From a checkpoint of a small sound classifier.
Training: adamw at rate 0.0016, 7100 steps, batches of 512, held-out accuracy 100%.
Rows from block 12 of a small sound classifier, named by matrix and row number. Rows with one number belong to one channel. Each number is 128 + 32 x the weight over its row's rms, rounded and kept within 0 to 255. All counts start at 0.
After each channel's rows are labels from the 100 clips, of 14848, where the channel reaches its highest value: "strongest on" is what is common among them. Only what is clearly more common there than usual is listed. The data: synthesized solo parts of chorales (CocoChorales). In brackets: how many of the 100.
# convs0: first width-5 conv (model.blocks.12.convs.0.weight, 208x208x5, each kernel summed), inputs 104-155
# convs1: second width-5 conv (model.blocks.12.convs.1.weight, 208x208x5, transposed, each kernel summed), outputs 104-155

convs0.163 [128 193 115  84 156 140 189 119  82 142 120 122  88 117 160 123 130 138 129  88 149 146  71 116 160 153 119 116  65 154 121  93 163 176 195 117 160 140 140  89 152 131 133 111 134 190 129  83  89  51 162  91]
convs1.163 [122 112 137  82 129  83  82  81 126  69 103  81 136 129 168 134 146 100  84  52 120 137  88 125 152 115 129 109  85 130 148  82  55 125 142 126  99 105 136  90 147 118 107 112 117 161 135 137 108  52 132  90]
strongest on: oboe (63); violin (34)

convs0.207 [104 160 135 146  87 123 156 126 134 126 135  98 142 108 140 162  65 108 150 158 162 116  94  94  81  53 147 116  82 128 136 151  95 156  72 139  97 142 143  96 108 151 124  96  94 143 159 116 195 154  92 170]
convs1.207 [ 96  92 111 144  60  79 117 134 136 108 129 100 110  75  85 106  90 111 144 130 169 128 139 111 112  37  97  86  87 143 153 129  72 121  80 111  68  89 123  73  66 113  95 106  77 127 155 156 130 115 100 135]
strongest on: flute (49)

convs0.114 [126 175 131 128 160 162 149 165 111  97  87 145 100 117 131  64 165 162 125  95 120 143 110 156 162 165 128 161 102 119 128 137 156  89 152 105 164 119 122 178 132  87 120 106 163 154 107 142  99 112 165 121]
convs1.114 [141 127 153 106 118 100  57 122 186 109  60  77 109 111 155  93 104 129 107 138  98 127 127 147 152 133 120 143 122 105 108 119  63  57 121 116  87 108 129  93 113  53 148 144 165 105  72 116  93  91 156 119]
strongest on: violin (45); oboe (31); note G5 (25); note F#5 (25)

convs0.204 [116 140  91  85 152 162 171 101 112 153 141 145 116 139 144 143 148 127 169  77 147 133 120 138 117 212 138 138 129 172  97 140 134 116 141 111 181 173 142 160 167 132 179 166 116 135 105  98 122  82 114 108]
convs1.204 [103 117 138  95 108 105  88 129 111 115 136 154 153 199 160 121 154  74 117 115 108 144 109  97 147 100 142 126 167 148 123  97 152 128 144 153  92 116 135 105 197 174 155 166 135 184 103 127  90 109 162  71]
strongest on: violin (100); note G5 (29)

convs0.174 [127 165  99  91 161 130 166 113  78 184  89 136 124 134 118 151 112 150 144 137 128 133 136 132  96  46 133 136  68 133 120 174 126  97 123  96  77 173  66 126 154 111 128  97 150 115 142 138 166 143  58 145]
convs1.174 [ 88 103 106 176 105 176  91 166 163 109  89 152 109 135 120 147 136 101 123 164 144 121 159 134  98 124 136 124  73 153 170 193 124  68 125 108  87 188  83 159 126  87 107 100 113  89 133 152 133 153  79 117]
strongest on: cello (53); flute (34)

convs0.148 [120 170 109 129 106 155 176  70 107 106 147 115 107 152 137 113 170 110  81  83 131  88  83 133 124 185 122  83 138 128 156  74 155 141 132 137 162 159 129 117 161 143 179 175  70 174  90  73  72 149 133  76]
convs1.148 [114 132 164  83 130 129  99 127 142  96 139 124 104 153 168 142 195 129  88 116 127  67 106 138 112 159 131  65 128 118 135  18 100 147 136 123 107  92 157 109 190 138 138 146 137 162  94 122  39 130 145  35]
strongest on: violin (94); note G5 (27); note F5 (26)

convs0.149 [117 164 102  74 201 127 164  77  85 174 126 105 104 137 149 146 149 148 116 147 160 131 108 146 123 171 143 123  68 137  98 132 137 152 181 130 155 175 127 151 158 101 148 108 124 163 153 178 134 121 112  91]
convs1.149 [ 88 101 159 138  79  69  92 141 125 106  94 111 116 125 137 127 121 101  96 156 101 120 103 130 131 109 151 104  93 128 149 129  77 120 157 133  77 119 131 109 119  78 102 130 133 143 126 128 109 109 126  88]
strongest on: cello (93); note G3 (29)

convs0.205 [146 175  81  90 160 156 182  94 102 162 123 133 130 100 167 144 138 116 182 161 123 138  82 130 127 128 155 158  83 195 135 123 139 108 129 125 139 160  76 140 204 114 138 145 124 113 153  88 136 149 117  60]
convs1.205 [114 123 119 127 118 140  94  92 145  98 126 155 123 148 147 117 121 120 107 137  86 159 101 160 142  68 145 139 114 114 131 108 123  52 125 131  61 139 128 145 159 136 118 139 148 132 139 148  75 152 108  85]
strongest on: violin (61)

convs0.52 [158 145 100  53 155  98 178 131  62 158 149 160 102 167 127 134 121  56 200 143 116 168 118  92 123 109 126 146 138 140  84 110 185 122 180 127 135 136 135  74 134 147 162 155 103  81 128 134 193 122 179 123]
convs1.52 [136  75 121  99  73  90  69 117 155 119 140 103 149 139 141 150 116  62 141  93  66 170 131 116 117 138 124 128 123 113  79  79  89 109 148 142  86  70 103 107 105  84 114 114  98  96 141 124 134 121 144 101]
strongest on: clarinet (40); oboe (33)

convs0.74 [ 93 124 107 123 124 177 151 120 149  99 147  99 137 188 132 119 176 151 107 106 139 108 131 149 103 240 139 142 117 131 104 132 162 152 141  96 175 158 141 137 175 139 210 153 132 183 125  94 122  94 164 122]
convs1.74 [ 82 132 179 132 117 117 136 136 101 100 132  97 146 189 141  89 152 144 134 139 114  95 119 110 168 146 184 124 176 142 105 108 138 130 104  99 128 102 176 127 179 136 196 186 142 178 112 120 135  90 159 113]
strongest on: violin (100); note G5 (27); note F5 (26); note D#5 (25)

convs0.5 [136 168  98  95 106 145 146  74 121 101 160 162 120 155 166 120 153 118 137 106 137  91  81 135 129 181 114 124 168 153 171  93 145 145 116 147 143 149 119 139 168 103 153 170 111 163  92  34  84  94 116  87]
convs1.5 [145 126 160  93 130 101  98  60 109 115 141 148  89 135 146 108 144 117  98  68 108 107  78  97 164 127 131  96 142 157 135  52  96 146 106 162  84  79 167  86 149 118 168 168 141 159  92  91  36 114 120  96]
strongest on: double bass (93); note C4 (34); note A#3 (34)

convs0.51 [111 176 101 113 171  67 163 126  92 137 150 104 107  97  80  81  61 104 145  85 115 106 113  75  71  99 101 131 109 145 104 133 140 153 124 108 155 120 118 112 112 101  42  71 136 119 109  95 145  57 123 128]
convs1.51 [156 102 106 131 145  36 112 132 123 163 137 135 135 110 157 145  54 139 144  54 142 153 172 134 157 134  76 148 153 127 134 129  63 161 152 171 106  67 142 137 124 121  99 105 157 143 156  91 151  71 146 151]
strongest on: flute (54); oboe (28)

convs0.193 [139  94 163 151 124 195 143 189 172 136 137 109 133  99 126 160 167 148 119  95 135 152 155 152 175 204 114 154 146 116 125 155 165  80 205 128 223 109 130 141 115 145 159 123 143 171 111 118 114  97 229 152]
convs1.193 [109  99 115  86  89  49  84  95 162 102 120  76 111 121 143 109 108 128 101 119  92 126 120 149 119 122 121 107 131 113 112  92  22 102  89 116   0  75 103 118 101  42 152 150 113 121  97 117  94 117  98  93]
strongest on: oboe (83); note G4 (36); note C5 (30)

convs0.89 [110 164  99 117 144 146 211 107 165 112 113 145 144 135  86  74 138 117 154 150 124 132  97 137 134 140 117 113 116 134 105 100 184 161 115 112 156 163 152 148 167 164 122 133 139 118 146 138 153 133 110 145]
convs1.89 [147 142 145 162 170 142 181 146 112 159 162 180 167 164 142 128 150 166 167 164 140 153 142 155 145 167 166 167 178 152 161 141 193 166 143 147 188 150 161 143 180 195 171 155 141 154 158 147 175 144 155 135]
strongest on: violin (49)

convs0.128 [105 157 107  98 154  81 165  78 108 148 149  80  98 108 127 129  73  93 138 128 142 125 139  42 107 129 110 143 102 132  96 104 110 153  58 113 143  89 142 131  90 122  94  82 109  93 140 142 172  58  94  83]
convs1.128 [108  46  99 164 158  68  98  99 139 153 155 151 125 135 127 141 104 123 146  84 122 133 124 121 120 108 158 170 176 143 131 129  51 213  95 151  97  69 127 125 144 164 123 118 131 110 136 132 101 125  92 107]
strongest on: clarinet (51); horn (32)

convs0.13 [117 127  90 124 128 146 149 144 131 184 107 149 143 159 138 175  93 118 148 124 119 146 156  95  70  27 146 157  94 141  88 177 135 104 118 114  62 167  70 107 166 101 141  67 124 128 127 142 185 121  81 158]
convs1.13 [111  87  97 184 112 136  94 126 158 116  82 105 133 106 104 121 109  95 149 146 128 140 147 104  93  55 118 129  83 154 127 160 107  96  97  97  93 144  61 126  97  62 111  84 100  95 119 156 143 136  93 156]
strongest on: clarinet (63); flute (37)

convs0.183 [153 111 173 101  94 120 161 139 103 170 149 119 164 131 133 128 143  99 134 169 157 181 148  94 137 139 151 137 154  98  65 115 154 163 182 144 158  96 153  84 105 152 165 152 117 114 155 159 152 114 152 142]
convs1.183 [123 104  82 127 113 108  66  82 165  89 114  98 129  82 136 132 150 104 126  84 132 105  85 127 118 139 111  85 107 103 138  91  15 137 101  88 105  76  96 134  95   5  95 102  81 126 131 113 112 122 100 131]
strongest on: oboe (40); clarinet (31); trombone (29)

convs0.24 [113 133  95  53 171 114 174 129  89 152 128 145 127 118 118 131 141 114 145 100 129 141 128 108 146 150 115 152 114 139  99 124 181 139 219 144 179 153 118 134 132 148 119 111 131 134  91 114 128 123 165 130]
convs1.24 [112 104 112  86 118  64  84 126 173 111 101  96 145 151 146 139 114 113 131  58 123 143 127 163 113 155 128 102 117 118 119  65  99 158 170 145 144 134 120 119 125 103 100 124 116 136 136  99 133  79 151  85]
strongest on: cello (82)

convs0.64 [140 156  80 132 118 127 159 126  78 181  77 156 112 124 160 139  95 128 116 145 123 127 111 134 115 125 107 118  61 120 159 167 138 102 117 112 131 160  74  74 167 132 153 135 109 180 144 116 138 143  77 146]
convs1.64 [ 99 114 140 141  65 112  73 129 173  86  95 130 118 132 144 141 123  88 118 156 140 118 160 140 105  88 147  85  77 146 181 154 134  78 120  69  93 147  98 112 121  99 128 135  95 140 122 117 117 133  93 123]
strongest on: saxophone (54); flute (38)

convs0.67 [125 218  84 134 174  97 152 126  98 157 108 150  95 101 134 121 108 135 155 114 130 120  88 105  93  46  92 128 115 133 106 170 133 128 146  71 174 171  81 128 129  98  12  71 130 143  97 120 122 116 116 151]
convs1.67 [166 113 130 121 148  85  67 123 145 147  48 124  84  81 143 132  72 141  97 119 126 154 146 115 142  99  67 152  86 126 133 172  90 122 177 124  85 123 119 119 100  96 101  89 174 131 109 100  98 110 113 144]
strongest on: flute (96); note D5 (37); note D#5 (37)

convs0.140 [127 136 152 138 115 145 170 149 122  87 113 129 129  76 116  99 111 138 114 126 115 150  56 127 148 114 105 151  84  85 170 119 144 114 164 106 157 151 115 126 109 169  84 120 147 170 170 125 119 139 154 124]
convs1.140 [119 111 135  85 113 119 105  98 153  62  91  58 129 106 144 134  45 120  98  85 135 146 126 144 155 107  85 127  64  63 130  87 102 105 139 107  98 105 116  94  83 128 112 146 115 153 132 106 107  91 131 127]
strongest on: oboe (52); saxophone (48); note G4 (30)

convs0.113 [179  66 197 127 161 134 136 124 140 181 131 119 144 155 165 179 145 120 136 158 150 219 143 141 154 122 143 169 169 133 169 148 145 160 170 155 141 105 120 128 147 182 155 155 129 144 153 159 125 137 162 130]
convs1.113 [ 81 109  82 122  91 107  74 117 143  77 122  90 127 110  93 115 129 129 116 108 121  93 104 170 100 156 126  34 101 115  94 121  66  98  96  96  96 108 101 134  67  24 123 115 101  96 133 121 107 125  82 125]
strongest on: saxophone (95); note G#4 (29); note F#4 (26); note F4 (25)

convs0.160 [134  76 187 114 142 124  87 157 136 136 150 137 155 110 164 151 142 128 153 170 171 149 189 166 141 138 171 137 151 118 155 161  80 166 141 145 119 140 130 149 150 173 134 125 148 138 150 181 173 207 143 159]
convs1.160 [107 112 106 142 129 102 114  67 165  25  83  89  99  93 115 112 111 130 135 106 114 120  82 132  86 120 128  73 125 111 135  92 103 117 153  90 117 117 131  95 111  78 102 103  88  95 115 113  92  90 111 118]
strongest on: saxophone (94); note G#4 (31); note F#4 (26); note F4 (26)

convs0.184 [153 109 187 136 142 169 112 129 167 157  92 136 145 135 222 147 127 122 148 178 166 166 150 141 197 136 157 138 159 172 150 153  80 178 154 143 167 125 151 121 142 127 135 138 140 163 179 132 106 128 127 141]
convs1.184 [118 100 154 113  79  91  67 164 133 126 156 141  88 131  96 114 108  96  36 122  90 141 103 145  95  84 128 106  92  86 114 119 131 103 148 111  13  92 127 114 123 140 110 147 152 106  53 144 105 145 149 122]
strongest on: double bass (52); note C4 (27)

convs0.181 [117 108  96 135 116 115 182 178  85 160 144  89 165 136 118 167 149 145 144 154  85 159 128 113  88  94 104 149 121  75  61  87 189  61 143  80 109  91  66 134  75 129 198 102 160  55 150 162 203 120 158 117]
convs1.181 [128  80 128 127  79 129  70  97 145 117 108  98 146  89 128 113  81 132 121 122  86 143 107 144 140 160 115 127  97  66 102  89  56  69 123 108  94  69 127 122  27  73 115  95 122  99 127 134 134 153 143 151]
strongest on: clarinet (96)

convs0.96 [129 157  91  79  99 102 159 130  63 112  89 161 105 120 110 103 125 147 154 112  98 118  82 110 101 127 131 100 123 139 137 130 153  34 135 114 109 158 101 135 127 113 129 156 132 161  90 102 158 144 144 159]
convs1.96 [157 137 183 129  92 165  92 131 173 109 117 122 131 131 157 115 153  77 125 177 114 159 140 137 180 156 105 165 148 121 135 103 124  43 127 103 132 160 146 135 101 103 153 123 125 134 123 119 142 141 153 160]
strongest on: double bass (67); note B3 (26)