config.yaml
model: "sound classifier"
dataset: "synthesized solo parts of chorales (CocoChorales)"
targets: ["instrument"]
norm: "batchnorm"
residual_init: "scaled_by_depth"
ema_decay: 0.999
max_steps: 7100
batch_size: 512
epochs: 93.1
lr_schedule: "wsd_sqrt"
decay_fraction: 0.4
final_lr_fraction: 0.05
warmup_steps: 350
weight_decay: 0.1
Rows from block 7 of a small sound classifier, named by matrix and row number. Rows with one number belong to one channel. Each number is 500 + 25 x the weight over its row's rms, rounded and kept within 0 to 999. All counts start at 0. Numbers have three digits each.
After each channel's rows are labels from the 100 clips, of 14848, where the channel reaches its highest value: "peak on" is the class under the peak; "loudest band" is the band of the loudest frequency at the time of the peak. Only what is clearly more common there than usual is listed. The data: synthesized solo parts of chorales (CocoChorales).
# convs0: first width-5 conv (model.blocks.7.convs.0.weight, 144x144x5, each kernel summed), inputs 108-143
# convs1: second width-5 conv (model.blocks.7.convs.1.weight, 144x144x5, transposed, each kernel summed), outputs 108-143

convs0.124:491551499454499461493523544524515496512527507507517503482501509501507500533462511460506512481462494515488537
convs1.124:539532500466477482477524500484515512503548470466502477486525531501476496555473473461504482484528516491530551
peak on: B4
loudest band: 1000 to 2000 Hz

convs0.111:499513534535498516499468472458470458486485482509484530523495487496526506479517457537462509491476494477515523
convs1.111:562521527528518507524482464489478484463459489508493520518515489527533477521548474569501471487502467482522489
peak on: C#4
loudest band: 250 to 500 Hz

convs0.65:497494534553517541497489517478486478489474452539470518521491476499537511502524488531479511518499503461498496
convs1.65:530537519529497523535516488437495519477441450498505527501526458521525452502518463535479465500498497484533506
peak on: A3
loudest band: 250 to 500 Hz

convs0.37:479487477463530501454494484498471524552574509545478543509503502502452526491452531502495495482489493501507472
convs1.37:533494471425470505471517473517474512486519517497480511482517527501455525493458521490494501486495474496547524
peak on: F4
loudest band: 1000 to 2000 Hz

convs0.142:480509469535547512552474476520472515483521515479535533524492521489472524560494518483516505517509504504493486
convs1.142:500508475509499535544453472498472507475536537511493526497492480458493495521539538474507572526550456475490491
peak on: A3
loudest band: 250 to 500 Hz

convs0.133:482486472500508502469475480500513484483491472522487507524513473470457532492519492518495495525498496472510450
convs1.133:486492485510510502523484492519528478529484492500487530509524497552503519492511534501459504520523528518519482
peak on: F5
loudest band: 500 to 1000 Hz

convs0.44:466503492488454539473459530493485516467474458499508477491455475495526509513487466492491460507453473473529504
convs1.44:487495500458491491481503535464498512478480467523545483503458444490507465519462478493500437496487500475545501
peak on: G#4
loudest band: 250 to 500 Hz

convs0.63:464483486452505438480523475509527500515547500505480496490514497482464515462515513462491514498504511489460481
convs1.63:476489491492511483478494508504528484534523523504468533522518544540475548483498536473474509528494514553472533
peak on: F5
loudest band: 500 to 1000 Hz

convs0.56:513495489507508526496521506528506610528492479507513514546544495508503486522511486541467473516496502520458513
convs1.56:476466484461455540470488514543490542484481468489486487498485475477467492550491495499449477497524514503512506
peak on: D#4
loudest band: 250 to 500 Hz

convs0.114:492518487494490464508516502497570536479479471498517466514513473491522499479507489500501501519493517486443490
convs1.114:487526464481485486518512545523542512526536489486510481507496442486493515518491491491469490497520548539512499
peak on: B4; D5
loudest band: 1000 to 2000 Hz

convs0.5:501476492484530486479460495466528510494439515444473462487486474507519496463546498522467473528524516483478480
convs1.5:497463460509492472482493507496507497526476489463490455527470477546502515474496505483493464529505524505473469
peak on: D#5
loudest band: 500 to 1000 Hz

convs0.28:490471491495480487513524499516552533507509511510505475547525499503493506486537507514489491539481522523486477
convs1.28:479480487498479477502494536518523497511475491483496488535511465517469543473507531494469501528507552552486491
peak on: G5; F5
loudest band: 500 to 1000 Hz

convs0.131:489528471468508504532504518498534538477530509531490478509493510479528494496436488486475496500519514457448478
convs1.131:527526470479509492475499510511507512526550537488490496466483452458476487520476516489511503484520495484516494
peak on: B4
loudest band: 1000 to 2000 Hz

convs0.70:488517512497480486514511516501564513500452458516513484532506468496534491474527477505484498534484503476442478
convs1.70:508527489480485494507521536517526497500504480473482474514495435522485521518508502512450476488507535537516485
peak on: D5; B4
loudest band: 1000 to 2000 Hz

convs0.110:474503452543497538560451482502499472449488504448520505522483469501477513574524514477523503513456499525526508
convs1.110:476496457523475531545460503487494481461510534500519494533483478511515493529521513477514547543552493501498519
peak on: A3
loudest band: 250 to 500 Hz

convs0.128:513485488530507560535496500540461576496497512503529542532506486493496477536488467513476486494483485512496522
convs1.128:485490477478479533517454502538473546468494486509488503496469464470476470533505533513476531488531495484525505
peak on: D#4
loudest band: 250 to 500 Hz

convs0.81:466505475489457518466479503483478469481488475509520487516455486472490528552465483481487492490411477459545507
convs1.81:486465482471489491479464537477493476454497485562564508514498471495476498512485494518532465498515488485539513
peak on: G#4
loudest band: 250 to 500 Hz

convs0.109:512488497503495537513489527535469551481460464466509487522516487502507470530492483536468465531527502494498502
convs1.109:486488487468465537506498501493487535466449461486470487471488460496497444484518502516497459504525510483496476
peak on: D#4
loudest band: 250 to 500 Hz

convs0.115:492499554468481472490550459497455460494525491517490522455548511487488504472491473486506537488508524501514528
convs1.115:557477532454518491487516460491545479500483515475505493472515537496474495469472504497504468500502513504497517
peak on: G4
loudest band: 250 to 500 Hz

convs0.11:486507495448475539484470526512498528479490484501524474502473480509515529544499517489529501506465460477504495
convs1.11:473498489473472505467474539454485496494477462521559503499498490498490470502473477484507491509519511467520498
peak on: G#4
loudest band: 250 to 500 Hz

convs0.140:484504521480542489463515466531473472547581512558481502486509533504490521491496533518498526492509478490465511
convs1.140:536529509489495498513497473476484465498518501510503528508528545513465536491501515509501507501506504529509533
peak on: E4; F4
loudest band: 500 to 1000 Hz; 1000 to 2000 Hz

convs0.64:485476545529494504485511505501524502492454494496479484534510459495494469484581491544477496495481506493477526
convs1.64:511516501540496519513454516530507461476452480530494494534495476534504538525520522511486468531527491541494491
peak on: B3; A3
loudest band: 250 to 500 Hz

convs0.38:495544467478523486471490514476498493491485518458509481488465521535555503517470501481471470508515493496461529
convs1.38:523517473504514479482544498489516501507529478458497450491443509515469467476484465503516487501496494463511514
peak on: B4
loudest band: 1000 to 2000 Hz

convs0.1:470452521481492515481469470506499523471455485491497492502474435491458486526525475536470499475495474496492507
convs1.1:535453499466490517486450494567474508465454468496493480501490464520496510520515532500534485520519483501501504
peak on: F4
loudest band: 250 to 500 Hz

convs0.107:496492512480480446506546515522526512498456463488497507501516508511519484462517495506494494532510511501459520
convs1.107:498487491520472489518562516503548539482467455458499490522495507514506488480505485492434485516489535499444523
peak on: G#4; G4
loudest band: 250 to 500 Hz

convs0.80:514481552516519472472549498524493493465488455524499506502522529507504470493472468513471504493496497488485520
convs1.80:532505492505487540516512492490532502463449461457506487498515536523467464517487471498460490480503514481507538
peak on: G4
loudest band: 250 to 500 Hz

convs0.66:499487481494521511497479493533461550488491493506510510518511503485489490522454492511482498479513486502503487
convs1.66:493483491469492525481452465550444521475498497493485498454476481468477502543489527494535502509544465443487514
peak on: F4
loudest band: 250 to 500 Hz

convs0.59:505493512543529546494487472513460542509501483544501535546511494514509502481502471533465496510521473475476480
convs1.59:523534518522513540525462471516446524468480510513471543498515493505500481519523501550470498503531467468508487
peak on: A3
loudest band: 250 to 500 Hz

convs0.50:464458508433478491477511475505541489468466492491484451497508469491486488503540501522478487501496508466487496
convs1.50:490491511472461493478494513532511475476445435510534475528494482525506527488517505497520478545493539553501513
peak on: F5
loudest band: 500 to 1000 Hz

convs0.49:456500497453467489465519501518486504503553498512497474499496536484491496535487513458492491478468468491481520
convs1.49:500486514427491482491531512470507503496530501482522510478519528492481493516464488480503496492474498497481548
peak on: A4
loudest band: 250 to 500 Hz

convs0.32:499502497438532486483541475536490516530579490534497527492510551522478512475476551492507498497516491491454493
convs1.32:531509502453487493493533491486521480490520524494492516491510540464482523472485503494506533485513518499482543
peak on: E4
loudest band: 500 to 1000 Hz

convs0.20:467500490449525476470512499506478505541601512523505515515509539505472511510484525472504524496462482516501474
convs1.20:503497483447476490489511507477495472516551518515528493497542558513442537516464513440515506490507471501504525
peak on: E4; F4
loudest band: 1000 to 2000 Hz

convs0.62:489472480498507514478495491525534593497497488509515505541531497498488488507539485519481476506485502522480496
convs1.62:444479476468450526494485517519491521500474465493485497499488471508456508532495531494465482501521516513511495
peak on: D#4
loudest band: 250 to 500 Hz

convs0.72:498541498493522484501563515531542541514492457513519503495508526530532492487491496481500502552500527497475502
convs1.72:507528491488447503500544529506527499521501479458493475496489495527464513487483497485463484489501515493472510
peak on: B4
loudest band: 1000 to 2000 Hz

convs0.86:476511470490479535489486506515462512481495503485541504525490497487478509570477503440498487477429475506525527
convs1.86:487474462496506510523475543478479465481532517516568490503494485500453495528487516451549510515513463474513521
peak on: G#4
loudest band: 250 to 500 Hz

convs0.73:518484517471511504492522473553504491442506505532509467477498569505480526516506517546515499493542533515493531
convs1.73:526480517461479498481482483484499460460436494493491475492479514483501504479496492509517486516523511475463527
peak on: G4
loudest band: 250 to 500 Hz

convs0.46:488518547485493549508451491510452487507491519508495492523475486506499503512529518525500513465462440509483514
convs1.46:537517504498479496495472501498470480468501473537528482497523481509502519516516500528531493498518479543513524
peak on: G#4; A3
loudest band: 250 to 500 Hz

convs0.16:499496533550550527499511513495507464491508488518497522525504496499524492498519496527510517505468495483512526
convs1.16:549528513550476518538480495477497501489470491503495525531512486541501488527553471562484467496507491501512505
peak on: A3
loudest band: 250 to 500 Hz

convs0.91:508486516512497474523507490498518550505440480505519498498528483465501474490494474467491511459528496473478472
convs1.91:475497530478479512465478478521514503511464490450503477471502459476509520528441504476517478494521497503473503
peak on: F4
loudest band: 250 to 500 Hz

convs0.76:477450503460485485492505479522517538473463467494485483509516496482479494478530498500479501510500495500471483
convs1.76:497448508487477497472477486527519490494441465486491489523500494521470544506503520481478477527518544549483515
peak on: F5
loudest band: 500 to 1000 Hz

convs0.75:484459477513514489505509483508507545497521466493507528510527488470466492533494488489515523482514524523513463
convs1.75:480465513485464510511472453503497488477492487500515512454499496478451516535503522462478553499539475504489497
peak on: E4
loudest band: 250 to 500 Hz

convs0.53:506478531505481484505507502503485549507479501487515509487536503456500463516502480476508508466533478488495453
convs1.53:506489515477477513482475458492505511484450476471502476464499473462480497541487509468514464495521491502472498
peak on: E4; F4
loudest band: 250 to 500 Hz

convs0.52:511501488515494513490514490557480539485464478531519518505517500470498496520471461505496486492531496511506498
convs1.52:513500518442460529490493469522471530458505484521515483462479491445492503563487518495506513495556489461497502
peak on: F4
loudest band: 250 to 500 Hz

convs0.36:516488489507509484489480476485469489499485538478490478477467535502517495501504512484502485465533453494493491
convs1.36:511456487496530496490475498490439474507503526505477483475470547485512466491480492462521494498494462469473498
peak on: D#5
loudest band: 500 to 1000 Hz

convs0.10:501478533507495490496531477544475555468489463508488522501515520456461474506478456494483509478527510506496505
convs1.10:522468525479480500478518459507502518455447449472510471458500513474477488533451496467464477496522491471492534
peak on: F4
loudest band: 250 to 500 Hz

convs0.23:478517481472528467492504486488489512571589526514487531504530512496455501484479521459504524494521497483456479
convs1.23:503519478504491477508519486491480492530549532507474546523558552524481532490480537459510529479498490538524510
peak on: E4
loudest band: 500 to 1000 Hz

convs0.69:472516476510508530553449493516469477500532515466529527515502494485476525553484510470520516515462463493498503
convs1.69:498492458513496513546460525481476476495546534524531520533503469528466495527532539469517545530518476496506506
peak on: A3
loudest band: 250 to 500 Hz

convs0.21:482482454482496508475474491507512510490463519450493471511478537509489504525473514481450483471496463472477493
convs1.21:483452465484526502487449493489470502506493506461458444485448490512505472499494497464498456502474497506476531
peak on: C#5
loudest band: 500 to 1000 Hz

convs0.125:490472464448517483471513496529507530504526494503520489527508527508468530533493510484465484490487512498498516
convs1.125:485447493439481482466486520451503474473482485480523483513470507519451487507453485481481485525502513521494533
peak on: G#4
loudest band: 250 to 500 Hz

convs0.83:500477481514506518466477493516466534494478498523501522496515479493473492550453468498483487492511485491504508
convs1.83:480501489456474548483478445536478536461506500525484494436486485460483486550471516507498499502523468454530517
peak on: F4
loudest band: 250 to 500 Hz

convs0.58:492479534482491466491569503548507480478493474508497507488511562521516514505489522500494490527517525489474525
convs1.58:509483528502484504499531483479548509448473482448511478496488505477507502486489456515488485504529527484462511
peak on: G4
loudest band: 250 to 500 Hz

convs0.35:497517486489523498490484524488518551542571499535477528493489475483501502441510493504504510514498452491456460
convs1.35:533561473514500480517522511501515548536511525469493523508514500509497515501483526471464499501486532536479495
peak on: E4
loudest band: 500 to 1000 Hz

convs0.47:475459452489484482509500524495548503499476518491503491530499485487467517503563517468516496492457504475518474
convs1.47:472477480510515474507462510517490472532478492472528474502512472514466522517498528458490461531499535545474486
peak on: G5; F5
loudest band: 500 to 1000 Hz